{
  "arch": "resnext",
  "model": "image classifier",
  "dataset": "telescope images of galaxies (Galaxy Zoo DECaLS)",
  "train_examples": 44167,
  "image_size": 32,
  "crop_scale_min": 1,
  "horizontal_flip": false,
  "targets": ["roundness", "bar", "spiral arms", "spiral winding", "bulge size", "merging"],
  "num_classes": [3, 3, 2, 3, 4, 4],
  "norm": "batchnorm",
  "hidden_act": "relu",
  "depths": [2, 5, 5],
  "kernel_size": 3,
  "stem": "single",
  "avg_pool_shortcut": true,
  "dropout": 0.1,
  "widths": [192, 336, 576],
  "mixing": "mixup",
  "loss": "cross_entropy",
  "head_dropout": 0.1,
  "init": "orthogonal",
  "residual_init": "scaled_by_depth",
  "optimizer": "adamw",
  "learning_rate": 0.0026,
  "beta1": 0.9,
  "beta2": 0.99,
  "eps": 1e-06,
  "max_steps": 6600,
  "batch_size": 512,
  "epochs": 76.5,
  "lr_schedule": "poly",
  "final_lr_fraction": 0.01,
  "warmup_steps": 1320,
  "weight_decay": 0.4
}
Rows from block 5 of a small image classifier, named by matrix and row number. Rows with one number belong to one channel. Each number is 128 + 24 x the weight over its row's rms, rounded and kept within 0 to 255. All counts start at 0. Numbers have three digits each. After the name is the row's rms in percent of the matrix's.
After each channel's rows are labels from the 100 images, of 14848, where the channel reaches its highest value: "colour at peak" is the nearest of a few named colours to the mean colour under the peak; "responds to" is what is common among them. Only what is clearly more common there than usual is listed. The data: telescope images of galaxies (Galaxy Zoo DECaLS).
# convs1: grouped (8 groups) 3x3 conv (model.blocks.5.convs.1.weight, 168x21x3x3, each kernel summed), inputs within the group 0-20
# convs2: expand pointwise conv (model.blocks.5.convs.2.weight, 336x168x1x1, transposed), outputs 0-67

convs1.126 105:090125103144108110077139088091112106100124106116103117127135110
convs2.126 097:143130145159159127073126137133110093104124142141121085140116136118151076094106155122123072142131135142157184099132107145125097143108092132115120158126129145165144115128164097158073118116080081081077139134
colour at peak: grey; pink
responds to: shape: featured or disk

convs1.59 086:114130130100122084113127081113100090114089130106117138091123106
convs2.59 092:117098170140097150108106118129110121133122082153087142150113140122107118113096144147122115096096132126123106088083104122125160109169115126143083133134122141150147111181158151174133101111112141125162120129
colour at peak: brown; grey
responds to: shape: featured or disk; edge-on disk: yes; roundness: cigar-shaped

convs1.10 082:106090110147118175098083117102155108103156110111121137125121134
convs2.10 101:138102115116087100166108127137133125122133141119144112135138164104135133118077109108103097147113134159095129094100139094134139127078158092120114132170106160151081134095112119138149145108114088132105108152
colour at peak: grey
responds to: shape: featured or disk; edge-on disk: yes

convs1.41 100:125103127105137110155108102139112155080145177102140145094133111
convs2.41 088:123115126175123095144159142120140119142125147135156139115141101124156128162149117131120169144119154139160112153213128167151131158134121097115129104092142149124170123127118139135125146149161138133136151141
colour at peak: brown
responds to: shape: featured or disk; edge-on disk: no; spiral arms: yes

convs1.115 104:151137140159096101103106134142120116128097145073150130108086138
convs2.115 100:142123135100116130131091137162111151145093140134109098103162110151124124117094100170086098159127152119086126155107139103143152139113120137104144105152106152131118109112134098102084167149145153069144108129
colour at peak: grey
responds to: shape: featured or disk

convs1.94 114:115076096142113115127137089085139099117134134092095131103128125
convs2.94 097:116119150150141118154176103118165148088126124136132145106108104169126097128135171134115118143140155151109117148089097154106179162126100104111094123158131146143140155130141178105116137130135140120184164076
colour at peak: brown; grey
responds to: shape: featured or disk; edge-on disk: no; spiral arms: yes

convs1.78 078:053149132139128132138137103135141113130150114137068122127117139
convs2.78 096:092094106124114096130092119126121111127133146112147106125162131134105108155125164123164113154109111072087122123139083115124070117119136130142120125156122137144109129147132125128148110130140126116145121059
colour at peak: grey; pink
responds to: shape: featured or disk; edge-on disk: yes

convs1.124 076:121131140089155087116107146137132160143153149124097079121159112
convs2.124 100:155120134081174164099126101145122095159139148117135146109098128132131173111107115160093127117091132131127121105120150102119172102146123131117102156134141192129114118111098096158177110121119115114134119083
colour at peak: brown; grey
responds to: shape: featured or disk; edge-on disk: yes; roundness: cigar-shaped

convs1.113 071:120154136175144113122125097149091167128150107102099159140120103
convs2.113 105:089118125130126069132127105097107126127161118122125087129170112104090137153123155124116154126092153168117095117096106115100120109081125103126109083096105117111147117113123122123153132119107118146123119067
colour at peak: grey; brown
responds to: shape: featured or disk; edge-on disk: no; spiral winding: tight

convs1.138 097:128140122125120134090111142102133138066131079101123144125098099
convs2.138 100:116101138182131139135096114109125086130166146140099089160150139111132170135106150102099133183100117150123123144106139125133157132087114150108114124165148131145128091122159100148162145132134141160131169139
colour at peak: grey
responds to: shape: featured or disk; edge-on disk: yes

convs1.121 090:107082111142088098080132138111097103116126140117105154114139147
convs2.121 095:132085108144144102099110114139116119160147136161089089150133115139086120142125154124111107116104094139139121153141133132157095133112112119137127097155168113117125141134167155112148151094130145152106114105
colour at peak: grey
responds to: shape: featured or disk; edge-on disk: no; spiral arms: yes

convs1.24 080:130106112092156094066111110103117104109138099130136122100141124
convs2.24 109:131125103113094114153133146098088121077106134117113126123130145122117096190150103162092149157111153123117151147144062114070149129145130102136174141177157143127153079081097117102115085136111135093114083103
colour at peak: grey; pink
responds to: shape: featured or disk; edge-on disk: no; spiral arms: yes

convs1.87 153:096170124135105109121116115112081140149113108184146111147129129
convs2.87 091:118165106097125145123120128119113147093120165133161149138146122143111150091118108116144113127101151129116106182116166114108136144134157118129146101121123122170149133085094103134136146126185140139123128107
colour at peak: brown
responds to: shape: featured or disk; edge-on disk: yes; roundness: cigar-shaped

convs1.155 113:093082108079131113123089133115116140112142092160115131105134139
convs2.155 097:174112135138143110100120151123091144130119130190124111160145123149120123130074106172124116123105147101135155140145123187104091103111089072157142128117101134122122167122056124159142116111140132132115166135
colour at peak: grey; pink
responds to: shape: featured or disk; edge-on disk: no; spiral arms: yes

convs1.123 086:176086128100084150147117112139117124142116114144128141150171104
convs2.123 099:117134089098153156104145100122091092138168137108133138080123118127118127131134127140162097116098087160142121104136152140087103107107088081092133120137152152132134125126111128121107118154136120095118164145
colour at peak: brown; grey
responds to: shape: featured or disk

convs1.82 100:096126120094137153173115142150115158124134104112096143097084115
convs2.82 100:115072123122131137130112052112082116139131146117070084144197115129085110129156135103163131136105131132103161157075098136104135106142130124156120127135161142145149107146163091140132119146127100114145108121
colour at peak: grey; pink
responds to: shape: featured or disk; edge-on disk: yes

convs1.68 093:088091143106119133110122089176125167116106138131088128117126113
convs2.68 104:121094122132108181118127089088127086147140147128100099150185132125100144117148135096121130167126146114083159136103140083099121133108116144113129107140126146130149114107144094151128131110153135131159118126
colour at peak: grey
responds to: shape: featured or disk; edge-on disk: yes; roundness: cigar-shaped

convs1.51 123:136157119124079096100144107110120083121124150145164134092111126
convs2.51 098:148136163108149114098151128122171182130136144118103142150124154161119133109129093150118147133092160092122117100144127138151142132170109164137090146106108120112122161153140192135125125132108158149159134133
colour at peak: grey
responds to: shape: featured or disk; edge-on disk: no; spiral arms: yes

convs1.114 070:092138067127104143118105137136107150103134133095083149127113127
convs2.114 095:143059124107154089108078118104107112124122152166131104132148131165116109155143114151139112128106128135152129102136126109110102121085121091142142151134120148161145149131090087164122126105122012076126115092
colour at peak: grey; brown
responds to: shape: featured or disk; edge-on disk: yes

convs1.42 106:117100141125129112059126150145093119146115138109120097112168131
convs2.42 112:120109092103148073121102142144122118084081136121116088098143139123130092107065138139151137146112182096165182109111092130094140114108102111123139172133121150157108134110081110128125116125146109099091077119
colour at peak: grey
responds to: shape: featured or disk; edge-on disk: no; spiral arms: yes

convs1.163 090:099122087119119109115107120105153130130156061133132103103112109
convs2.163 101:105135106132116099106152122144148096136128120169098085125121137132130101150178148161165103106086122103129098100140116139095077076120133137155108128119119106106101115146145150126158111128102094085137111104
colour at peak: grey
responds to: shape: featured or disk; edge-on disk: no; spiral arms: yes

convs1.34 088:111116120147077110138136103130073159133112093124091112133121109
convs2.34 102:100140137139119156074130104146134101134158199125145114154145134170123138144089122136149154160080158123132121112117097144103110096121134113138084161113120127118127120169148140140143138108117148154112111120
colour at peak: grey
responds to: shape: featured or disk; spiral arms: yes

convs1.135 089:164075127138149142153073129123140148119118103108128089143128139
convs2.135 094:164118120138143129156082132122133094110133145129146086147080093127127143183140123145158114107164142177128150150174126136112084107124145137137102082140130133124154183112137132122093136107163087144095158108
colour at peak: brown
responds to: shape: featured or disk; edge-on disk: yes

convs1.58 106:106117141111089118127109156116066149129137100155134151093147124
convs2.58 090:121091138133107111135160087104124130138136142137082109123179084089130163116153134153094124098095158113087121090149143117181119153152099094113146164076126136126144141143111065103070163138146128107091176087
colour at peak: brown
responds to: shape: featured or disk; edge-on disk: yes; roundness: cigar-shaped

convs1.159 113:164148094134086123096167135106130112140127092118161124097107135
convs2.159 103:159103076132158159162160094093127138148098123122127150109144112167070141132116136066119124131116103143113091131127124110081155110130138132108106097111148133113153138109144095101119086132109098128138153112
colour at peak: brown; grey
responds to: shape: featured or disk; edge-on disk: no; spiral arms: yes

convs1.54 151:132116090103049122112126154115097134130111132143133148125107124
convs2.54 087:134134143113129102150158128112119125119115143100146136115147094102107142115166160129146102132134150131110105109171174107095116145124134127128118107107117148072127133095088109099140130166158120120133152113
colour at peak: brown
responds to: shape: featured or disk

convs1.72 092:109121109113088142104116104102147124070105146127098103132095117
convs2.72 108:084148112137091123105125109153117142125130093122130133150133136130103138130122124123138125184132093114109120136114105095155093135099154144139133129154136147194082100057143163141161115135119164139098113133
colour at peak: grey; pink
responds to: shape: featured or disk; edge-on disk: no; spiral arms: yes

convs1.57 100:132107102103113119089097165159151118113114086130098143147127097
convs2.57 098:135108125119127138117131112095111108082110119115091124120173125110149141112144145129113132170105109110123135127122129074133121163116159124124127088133118147173053117084149106148140104127140118099112131105
colour at peak: grey; pink
responds to: shape: featured or disk; edge-on disk: no; spiral arms: yes

convs1.128 076:137102134107105098114133135116103152073068128103119116128145118
convs2.128 099:150128155156113119155111113137118074133154137143159081162090155117121113113095167119110117128126132122169116118094159097120163151088142125087129153115131136118155072156152071150105155077139119156144159148
colour at peak: grey
responds to: shape: featured or disk; edge-on disk: no; spiral arms: yes

convs1.19 119:120125090119133128111105096134127133141124140133056129077110114
convs2.19 089:109141154142144135119158114078148140131126109177189138111157100126156095134140121115114137168124130121146077132140142143162136121123097171132145111158157111104145122139122100138104165128108111081167134114
colour at peak: brown
responds to: shape: featured or disk; edge-on disk: no; spiral arms: yes

convs1.110 092:122160089100156081103122118107100112109141155165141109143125132
convs2.110 090:147127143117172191172144133147117133127119127100129116091130112151084179114126136121102110135144135107071132123123113110113141142142112122109094145136190131130139127164112162123096110125112144132150141139
colour at peak: brown; grey
responds to: shape: featured or disk; edge-on disk: no; spiral arms: yes

convs1.88 087:061154121133097089130139117151127117147149145137172129118114123
convs2.88 100:162073137142119132121114146118080050111163149136120154109136112145081115104120093129147097097128148119126146126155098125136140097106102087131091125125144137156110129102127098179117129081135081081100129110
colour at peak: grey; pink
responds to: shape: featured or disk; edge-on disk: yes

convs1.67 070:168105118119089128099121133159114161125129077119142133118140084
convs2.67 106:141149135122126108138124132144135153115081120123140103146127138126106161148107141105117096143116124140143139145107087127137150144158125170141086135120172125173158149105100148156133135153116126165125145136
colour at peak: brown; grey
responds to: shape: featured or disk; edge-on disk: yes

convs1.133 111:155110112107129175160115151096134151159120163130137101134130088
convs2.133 099:143133156106116131106123122149116147102156094092144135113141124140146132052094139058083112109127111110120111117127156125120128157174085123137115131109110135121147151146100111126101146145107115105146147123
colour at peak: brown
responds to: shape: featured or disk

convs1.69 066:096154151135144137142109156118100191132147116107090106119117140
convs2.69 098:137070122105125143136081106112120110114127144153093103116157194113094120133141147104134125158133075110142140106127139080101111094143114123145126138180124157169111132137126098166107098098109107122142140095
colour at peak: grey; pink
responds to: shape: featured or disk; edge-on disk: yes; roundness: cigar-shaped

convs1.14 123:120085108102077117134089110114150147137102099143132105140159133
convs2.14 090:125101112076137163166110135128108134124138136133119129115160149154132121155111157151162128138134135122105133137109097135109143149110110102093105160119143135119121197145164145121128093116108125113155129131
colour at peak: brown; grey
responds to: shape: featured or disk; edge-on disk: no; spiral arms: yes

convs1.109 095:093114142114094166125161116155096123106112135162149105105117096
convs2.109 107:118150121084124127103093113085096123133118131106102167076118126132102108114137170109111098091116126134129097168104132102085134098081116093060154116131117135089148110139117153114126109134174173105151136097
colour at peak: grey
responds to: shape: featured or disk; edge-on disk: no; spiral arms: yes