A small image classifier, trained from scratch: depths [2, 5, 5], 76.5 epochs.
Rows from block 2, named by matrix and row number. Rows with one number belong to one channel. Each number is 128 + 32 x the weight over its row's rms, rounded and kept within 0 to 255. All counts start at 0. Numbers have three digits each. After the name is the row's rms in percent of the matrix's.
# convs1: grouped (8 groups) 3x3 conv, stride 2 (model.blocks.2.convs.1.weight, 168x21x3x3), inputs within the group 0-20, a 3x3 kernel for each
# convs2: expand pointwise conv (model.blocks.2.convs.2.weight, 336x168x1x1, transposed), outputs 0-167
convs1.46 098:090131129128129107155131136176151146117085121106101160136111108111104151126151160148192124116150159127111171164071113092108110093140166137113121159147093164042085197187071137112144089055170131110097116120153073137161105117158119160106160136118160146088155135082144109151097120154114170137159049017149120070119087090101088148143113115121089146140157138066129158095131142161097095175134079146117087119144149100155149095149151182155119175173095166127107091134173167142095131142123068092165163137116172165112205103114136145150112182146198126109136061127129097127146085144
convs1.47 096:135103079121082087088146143112103165100107173118149082087085117082130172104136045092111117175136145151155171058115120118155184073108091145122114117108110081108159164130141144089141171126090113116088041073107075109096130152136092033082143154163121130102136127122150121133145154092074058082072091184096098153100074137100074084086109131067113128094160038174131144100131116108110152142152121124140132110133119170178126118102093113141200097148137153112147125110100108136140118107122089142121138107096083108110113115197148129110075083077101116158158117100139121138137128135
convs1.48 101:159144127110132124133139073152106106143109130144071103133076094143119120132089109097118125075145132132086121115057110158107121158062156125114110081117121184165116147136094180097073170125133144133117162111106156099115162029039131113096151138030120116150121090120159120174153141140094121119152161068104039082127095058150098130108079132156137111129062092170163132135135104131154124105079142134098136179119175146093079136129090150160074072075141148090104182096185136129111128084155157098154116136136074107119116137115155083109090125103146163060135172151158109116153107118
convs1.49 098:157164144142118179164111154130125097113128093103119157109096124130077126118121155132124089109115107083115119051060103102070110139130178146134087144133144150180145124119110177156067087132124141120089092090078062124151129159134130094165189095081152105113095116107120150132145169093138121139140132089114101048146099060097127113099088101162088116106120129111150145161175153158138124155087101109126056126151152132167125167079156192097148166091065142153055166155121130117090129120067110157215170132101114086179125171118153155097154081152168126103085166130157161142143121043
convs1.50 098:139102137116112183099161146145091115129107071164083055160145123057138059208197107137083152123152098186163150126178141069128099210171101132174188064117138108156105145125114165119090145098133139155149127094060171163112128140112136079130085124143110139162119119114093135070149185162079121146132096079100132137097095138168127104138133163088143085163137120178144124153127163118092116098133173102125095118131123165127111142105147072130137091138180097066087154113101129148153119110070107147068149172152068120133118126066151155143064130145109137102090173137152154171130146136
convs1.51 097:163143160189154169187135166121144123075060078116144092116153130096125122101144116160129182122086125158183146068147113100111143080113138107179097058182165107108137090124122150080113108132119092152121089080157109128147081078153069070151107058131088174145114169157118111145143133090092152138142112107068158104081123174100118128145139109095117105142160138132077053162171115144135158094205152100162153128103155129094115121134140187101081084177155109165153104109146107143071101114129096104125125143102102188148097067120152095122143140144177086077092104156179137078119162145
convs1.52 098:128153137195150091155131114171124140099106118149169158116104126071094152163150159182132135165113075143125140139132089063100117111158172119137119127156169106065112194198135111110085113113117105119114075090133146158174134153181163150143139145112150171122100125111095095106126071116131186186110074040131162098034131120125080171132111136102076149156149163122112131170155141166086089156181122084108104094074107112110131135129163123112098201215144101120109082095130119147100103123150115152168164127084150185153122101096146107124166165164093109065142094121121149062122129127
convs1.53 098:102129123085097065107128108128104079179173137096082117120150112175163124113106125118127091143114100097093104132163130199136130127124127129147094127129056171198137112118111154155163071067116125112076155169125162137136069130177065107158089158132110118105117163054126119059165148109137096138165159139118115083185135108110134090115144084178169139099072117210157152138118155139132149124147095151164098136105067128140143117110139133147154116153102170141080156098050117140063151130100161116131139087118087128085150178121146128098118120113143183111095110132100129139048042053
convs1.54 097:090081129096120134105136108120133148103167148115149115102129117128113130143127110144088096145088111102122103094169124140173111159104075062124124095115152087126146121114153094218174103121136124125138106122164127121095173120165157071151116102145078112154081184152091113108171147105107059142096157196054116102071158157087075090112123097078122121134118095189151092145109144137157157063164136121189139101103091210119127140090176125121173069129130123198135102112080136139145136164125132109115050116116087157140147173122143092142109088196103191163153055154099142156077141125
convs1.55 099:208164136152121130120112081095090130090111120104135075116068097120157149141108135139112109105122154082109140072087122098133139128082111109112097063100087139183088102145116132143064148152149101078067078116126114140135175107108100099125131160125102079079139098123127142130167142077052123107153197073105104095156125068172174102088089117108140118122137127128133161139127128146146125082086096138092083166128139211160131123118092143131124074113104153121097177144136042101111071106139096153163120101136055105122125188089174112114058112141128137082190172167163161138161142093
convs1.56 097:081102089065071111108112143146095131148126078115092108139097144132084108113081143111125155126071127100106102171132124189148104114074107121159106089159135133133094097150172165178135124082144124138113106115104142063081089102143064080166129125151124183132085152074110095051104099101088088152148173154101163123136135118124053134124137132116091106103083146167096075152113152112127155137205114142165104120093081123116098130094175113158158145182134142181119104060084140158080135133095111066115080132098115155109195148124114108139075092149149173143041111161084152158102095136
convs1.57 102:154142130111113144092113087127113088146123137133161123105079071138116131135115126114148122093119165134137168095064111119102133128143122177148069120108129154110152090112150116095157123160153103054005136135138156150138177159162133134141100126123156160115142114133128133143189171088157181108129043021091082101130103096174170120076092077161128127136118105157139107169187115134138068150123137134123109129105134166137111161106115146084041144111123138116100146145164130090043152133121150134163171156073121124079158119169185161081151120088108078058083117151134080109116094123
convs1.58 106:139089082129137098182166115086092083121111144134131123170131065177120096138160104110116203065156106210152121119125132146125125133188120128084110116103159145123154107086141142092152151102146154123055178169123141151120143067080145133129156193097103142155091124169078135160160092102155134151146125142116052120133084139131098130154098053171127082155121135166181163138150147121152165127151167088146173077130159157078068162148128148150132120111155134108146153141144154096082197164099165171133142095101128081169128124170155085069131135126175167138087138089174054132132096079
convs1.59 099:099089121077138152073093131112156103125152132168122127112113097099134105166160142125150101121083164174145105124135121124164095157130127163106162102095121093093106097155101157164068154098129125101068129123087189147109112072159076109152042125146192167134107165105126084092154131160096045147119121164084128097108113121169114147135121064136151102175147138162119102146130162147131143157183126140142099079099080126069164095100186076136147138165164108150119094069095156120106143137097142162100135086170083095132161109144145072184064105169120124140059137066109138063185068138
convs1.60 099:119142164114110101143124105102060170108143138133114193114045204102112160122137172119116100143110091121092121129064169127105116085123142163124159172124096123074066178174130155192108101099116105082131105099133136133148105122170129114127107122116228175134144132090081110061123051136157120137149129125111132173122145134091085158125088185112137135156148177124117125158113152130153120221192129152138101085096062111093153130116147133130135204189158136142135068097075126085094095086105112110126123108159141122127156090118128086169133113158143118150053176143103161102096143113
convs1.61 097:166145113133141115153127120091115104109099155089136130087107120082112125132139108072120136139045147085133123038099139058120142086065127128116099062130127056081092123074149182102117156157154119116074032085091094121114114153144077114091150127138108122131102136119154096114128140061084113101072133174099069092109107106085095129065109085086130102108132106148115104140159086115167192114104125076127124098116114168141106128119064135138129074086126100121126165101079092143100058107111079146072154089105087125112107085177156125090093129085127129130106143160152157140174156135
convs1.62 098:166165127159150089144132102146138173093142127144158087081152157088105151107129097120168153069164152092197130091154172109144133102137094090037140163074154191086156181099154100118167100108157112123174096076153105135150196182117175169089150144112115094146204157176154139168147081096111062141150107175095095195126115144115097126107135182091123162127109097150130141098117127102105161117105148156145173150110147196154121134164122153147113151094159187113175125107147138111174144117148129113152112046107159112177166131153156147110140155127170141131166138161172134104074186152
convs1.63 103:155114109084118131046112102103146128125149123151085074184126139156188147114161173164084117126071116097129120170139119179162103125034107105135164128122125149166169105135119102094117161096117192152102117093121102076124160132130108094137132116126177086152078114158068131155129159146075125100092115142132087100092135131097098150185140124115077084090105143128096115168174116146174134146130117145156141049038063112105179154115183169134141143132161101100183080124179110125112137151180149167142111188135141138150121141147107045060124101108095084112130157128098126137148059138
convs2.46 102:162130092119151208110137115199194120116124116123117150155160107149090139101143176110117114102143095158142172079074122045133083133158136073170072129140166128174102075147111120093121118105143129114070149130156111126137105126121108091117085114145105099163147102158096146102197132142102153193111092125109140084112138133100197109116128166135117072078131164089148141126140124128087094112130102097102133168126167164109104074063129116157075134083084148157182135137123135161103157052046117142061147126096141118196
convs2.47 093:097138162134100042101146110122152133164128140158154148152057170113190128133087130170158126156101140094178128136138108154160131112172083170093155119068172182109223175102128189143143143155155095142160104153164086115120148143135105135136130122165181175128144156088120126123075071128116144077103143067153071138156131137166114114135115111161180150157087127107087165173165125082141093098156139110100114173126092141170138173182188151113139123163143139196113116115103110052116098166151159154173116092223170134120
convs2.48 103:161155112134098152168178202140121197119136127133101212158104115104132154113134177120130116120173098134140087164199167122104130113103126125161109128155124126179101110180143105074068117134098114076159134148103166144145123198145135108083097127106137169178110132107128128164108132156177143090143152141125061162177107131105136102110164142065106165163108212057124120124140111146156077168090120115121108144191160096136126142102077102145113185108147152107168115174081155125163133085192143159142152100169112114099
convs2.49 096:169160134132151186150158129152197153136121144193104183102215110141129136102096141127144095171122076189152132179121138096089144185111140033198115129196149108176122133208110186166139126123134096095108139095090149115158127101127185079152107113108142107120112137090107123140113127221123132161157076076099101141108076141122133158172142172162105169150097126078145111110121155164099146090043160127174088183146184158117155104144112111138116143046159118165127088117157146103137064037117142091154137157125155110138
convs2.50 105:091125122097111120074080107123095106135153136151104102108139132137140143161158099197144147094121123077169149132184121114125144121066189163061137099113114097126131115089142113140105113119150108155083084145163134092089172178132113173124190128117100123144126098110127074113176092172115137188118063164148126103156183086101136079090090051129096178114137118106137166163095075155093102131132073144252167155110070131173090162102093097143132126127108085061164164093076154149093157126164116081139078121140104108111
convs2.51 097:066135140105115063125120095120146151206096056112135139119118106072094135097141137101210145079132130111191122085133173083139100110134150130136146101140195166113119098133173120091080137123196050147137092107108107169096137167100164142100118125089159124142116080071138090113165124093148172142157124120114162065157137133123127145139120113070099072185141067133158190129179181138142064113086124102150128139134189153141178126108094084111107119144142109102151186135153153134156153133126140134147173194132117097129
convs2.52 104:144097118113114127112130088169156073170159117117118160165139076066090125108154152133124113077133076185105138075104069056113138127146148107162083052136179098126052072157125100070055117113141091175098139116124137106072077121123113141123101104093073116107161112134145087124124144136082133151118063130088154110123154122060146133121124153137124091149077141033164129092161140126116115075090098127115121126140178181091143076038150110146111071106107073129104164133169148125130181098128103133131131194072155119182
convs2.53 092:148160089094114077080118084115152192066124209179112121098117152139082086113109135092090164156158115086128160155127138083114108125056134067097120157208114211100115118139120091181126096130080162168129033139086105149163147088124089098120110125098104061144114067140126135090125086150112109135130133076172120151084046121144142129051176146084189074091120091106119075185112103196159124115134122078115134141145103134145154126092094110050083125115139084094128094149121190165155132061141126126109103126112148148114
convs2.54 103:098115170157134147093079141109129108120075124073101081070136110152167087130129092087078176125138130104093109150122130105180093095141115144027125180125115142102062117069183159141144179116161093139071044115111127114147105112132123126056092109127092116117107124100166083134140112143092137149107140115139094116126127110090151080113154118137101088102144113144082155122119124121227168139222182139138161156150119132117118123177063102123105134193125139102116119140115151117120074126113124190068110081126088144130
convs2.55 097:154166103153121119194186162112135168148159120159143152130103144103200208111076146185155130114174139145113113180172178128061144159164094081134169084124131108123131145140136161134134090117099127147117147119125159164160119177151119138096106109108120094141074143134084103152138133164157150084116178116135106123140152132133106132077137149072147159106105197085151083106165097082108152163142113076143149142164155094151119176144171132148144131151145143186138132171118135118168093087161123131174127150169124165158
convs2.56 094:160126123157114124114106126094173115084108166115144144102111147133095079077117084111127157146182143165101171073106081093111080151107121125038111201117122144150090089104126120146176098102079153146086107136143132082125110061110121174084115031045120128089118143136127091102149057087070155117129129095111106176121128115152160102143167126117086109077224080126134133129098119159147102145174100097163172134128102132121107122128062113137104142176158085088103145065077153127119101071130154146041123086101158146136
convs2.57 100:067141087113162170210064132144105112124138194086087173077164131114101098134130088157127077109137104127115096140127117081063147140121053084148114079095108140106040103153096098051072117035108123075064121131161137103131114111137073076106082112096116077156134157106101127099124116153092114113116107098121147105110162053122119153131151118106141072098107153095091107150160100128107151161094063151129129139146180102143120107140115144128113073114073047114045161120136117095172122090095157132161137139117138104069
convs2.58 100:108133132122147144148085116075166113148098140080081075138150146116071128152118084090097082110074120140097075138159085106129111114132066132089110085064134140158089201142165128159137133066169091115147113156106122088133104147142099110134093081157146061089076096088117136136089107117137110069094148126103080112099116125173074115154140108082122101151100098105076095175133141141177142064114088172079091133157122115098107123147081102043118095104112103129117077080103092101136157120143149143144152068117081111043
convs2.59 104:103115163144110137077105116093168100119090113099151155139120122119137104174146090142115171157141131104089162096112081066150095132115180164069107153122127093105088116084109128129114124092131135118106047159117100066125101119143089165121098138138113080108099164142138124092087076083107144134083082129086168100145142098112116045102089115098132086104128139114155083143104010145131084158142121135102171176148109141117161087086038099134101137172088083095151178064153169145104178096121129082106105095128138176127
convs2.60 093:168106134155100060059114101132207095103175118135148159166106130103123109134156099130223143130095119111148162067099089059182126132172190130102108164126133062159090118114130091103134135134069072107093160104153125063099108084117123151107110124126115097113140134142119144081091132114088143119107047119101140108159156131130100157104115137132142125099086116142160062133118123148091090084130139082116134165195134177084151067071105063128090102094085052188093137105141141127102156104096100089088116109096120154153
convs2.61 092:101149177132138055112131110131117106184124105144123141167100161141186125100096120155121136169127171097187116146180133157128123156141122151125186095115163114148182156121087209144166140124157098139169160127078153165162146164160198112129145081174183162134121122120143110158079105102153136131156150076165074146182132124176101143164133148136156175180119181120101155109169135083155132152156139144091141174167158139140200198176147115148125133133192174149137105133137117060145086174142152149176115097192149145097
convs2.62 097:137068111109151126121105129121116110118099092098055099140156093121116105088142151047116088154161122132090044075083154169183127131173125144174119192128078138102068167086173068086130156156081087177110121110138086112094117095162117107144115133137095132065075114085087043125108136100081081137104166180120131165134099165130033186129073157157150098115093098170147163166164135101121166089129122142075107150095161125167107106139109138119151118156111109167125157129069100118111138146134064154102130149095079114123
convs2.63 095:139089111152095116107130079216125178114074136082130129143142154133125175136104135148151138106120094117114177088128082111153069118094160150147139173186125127136075128202175141090146090088112129123085115100224143151127118080083162163094122130106093139145122104127182175104189121089108122136092116098137118067111119097121155129141140161135120105088163159104220104132171139102117097073085154124106125187119151151130055205119151070147187135174100176081170105139124083121139117134187179108105143124162103115217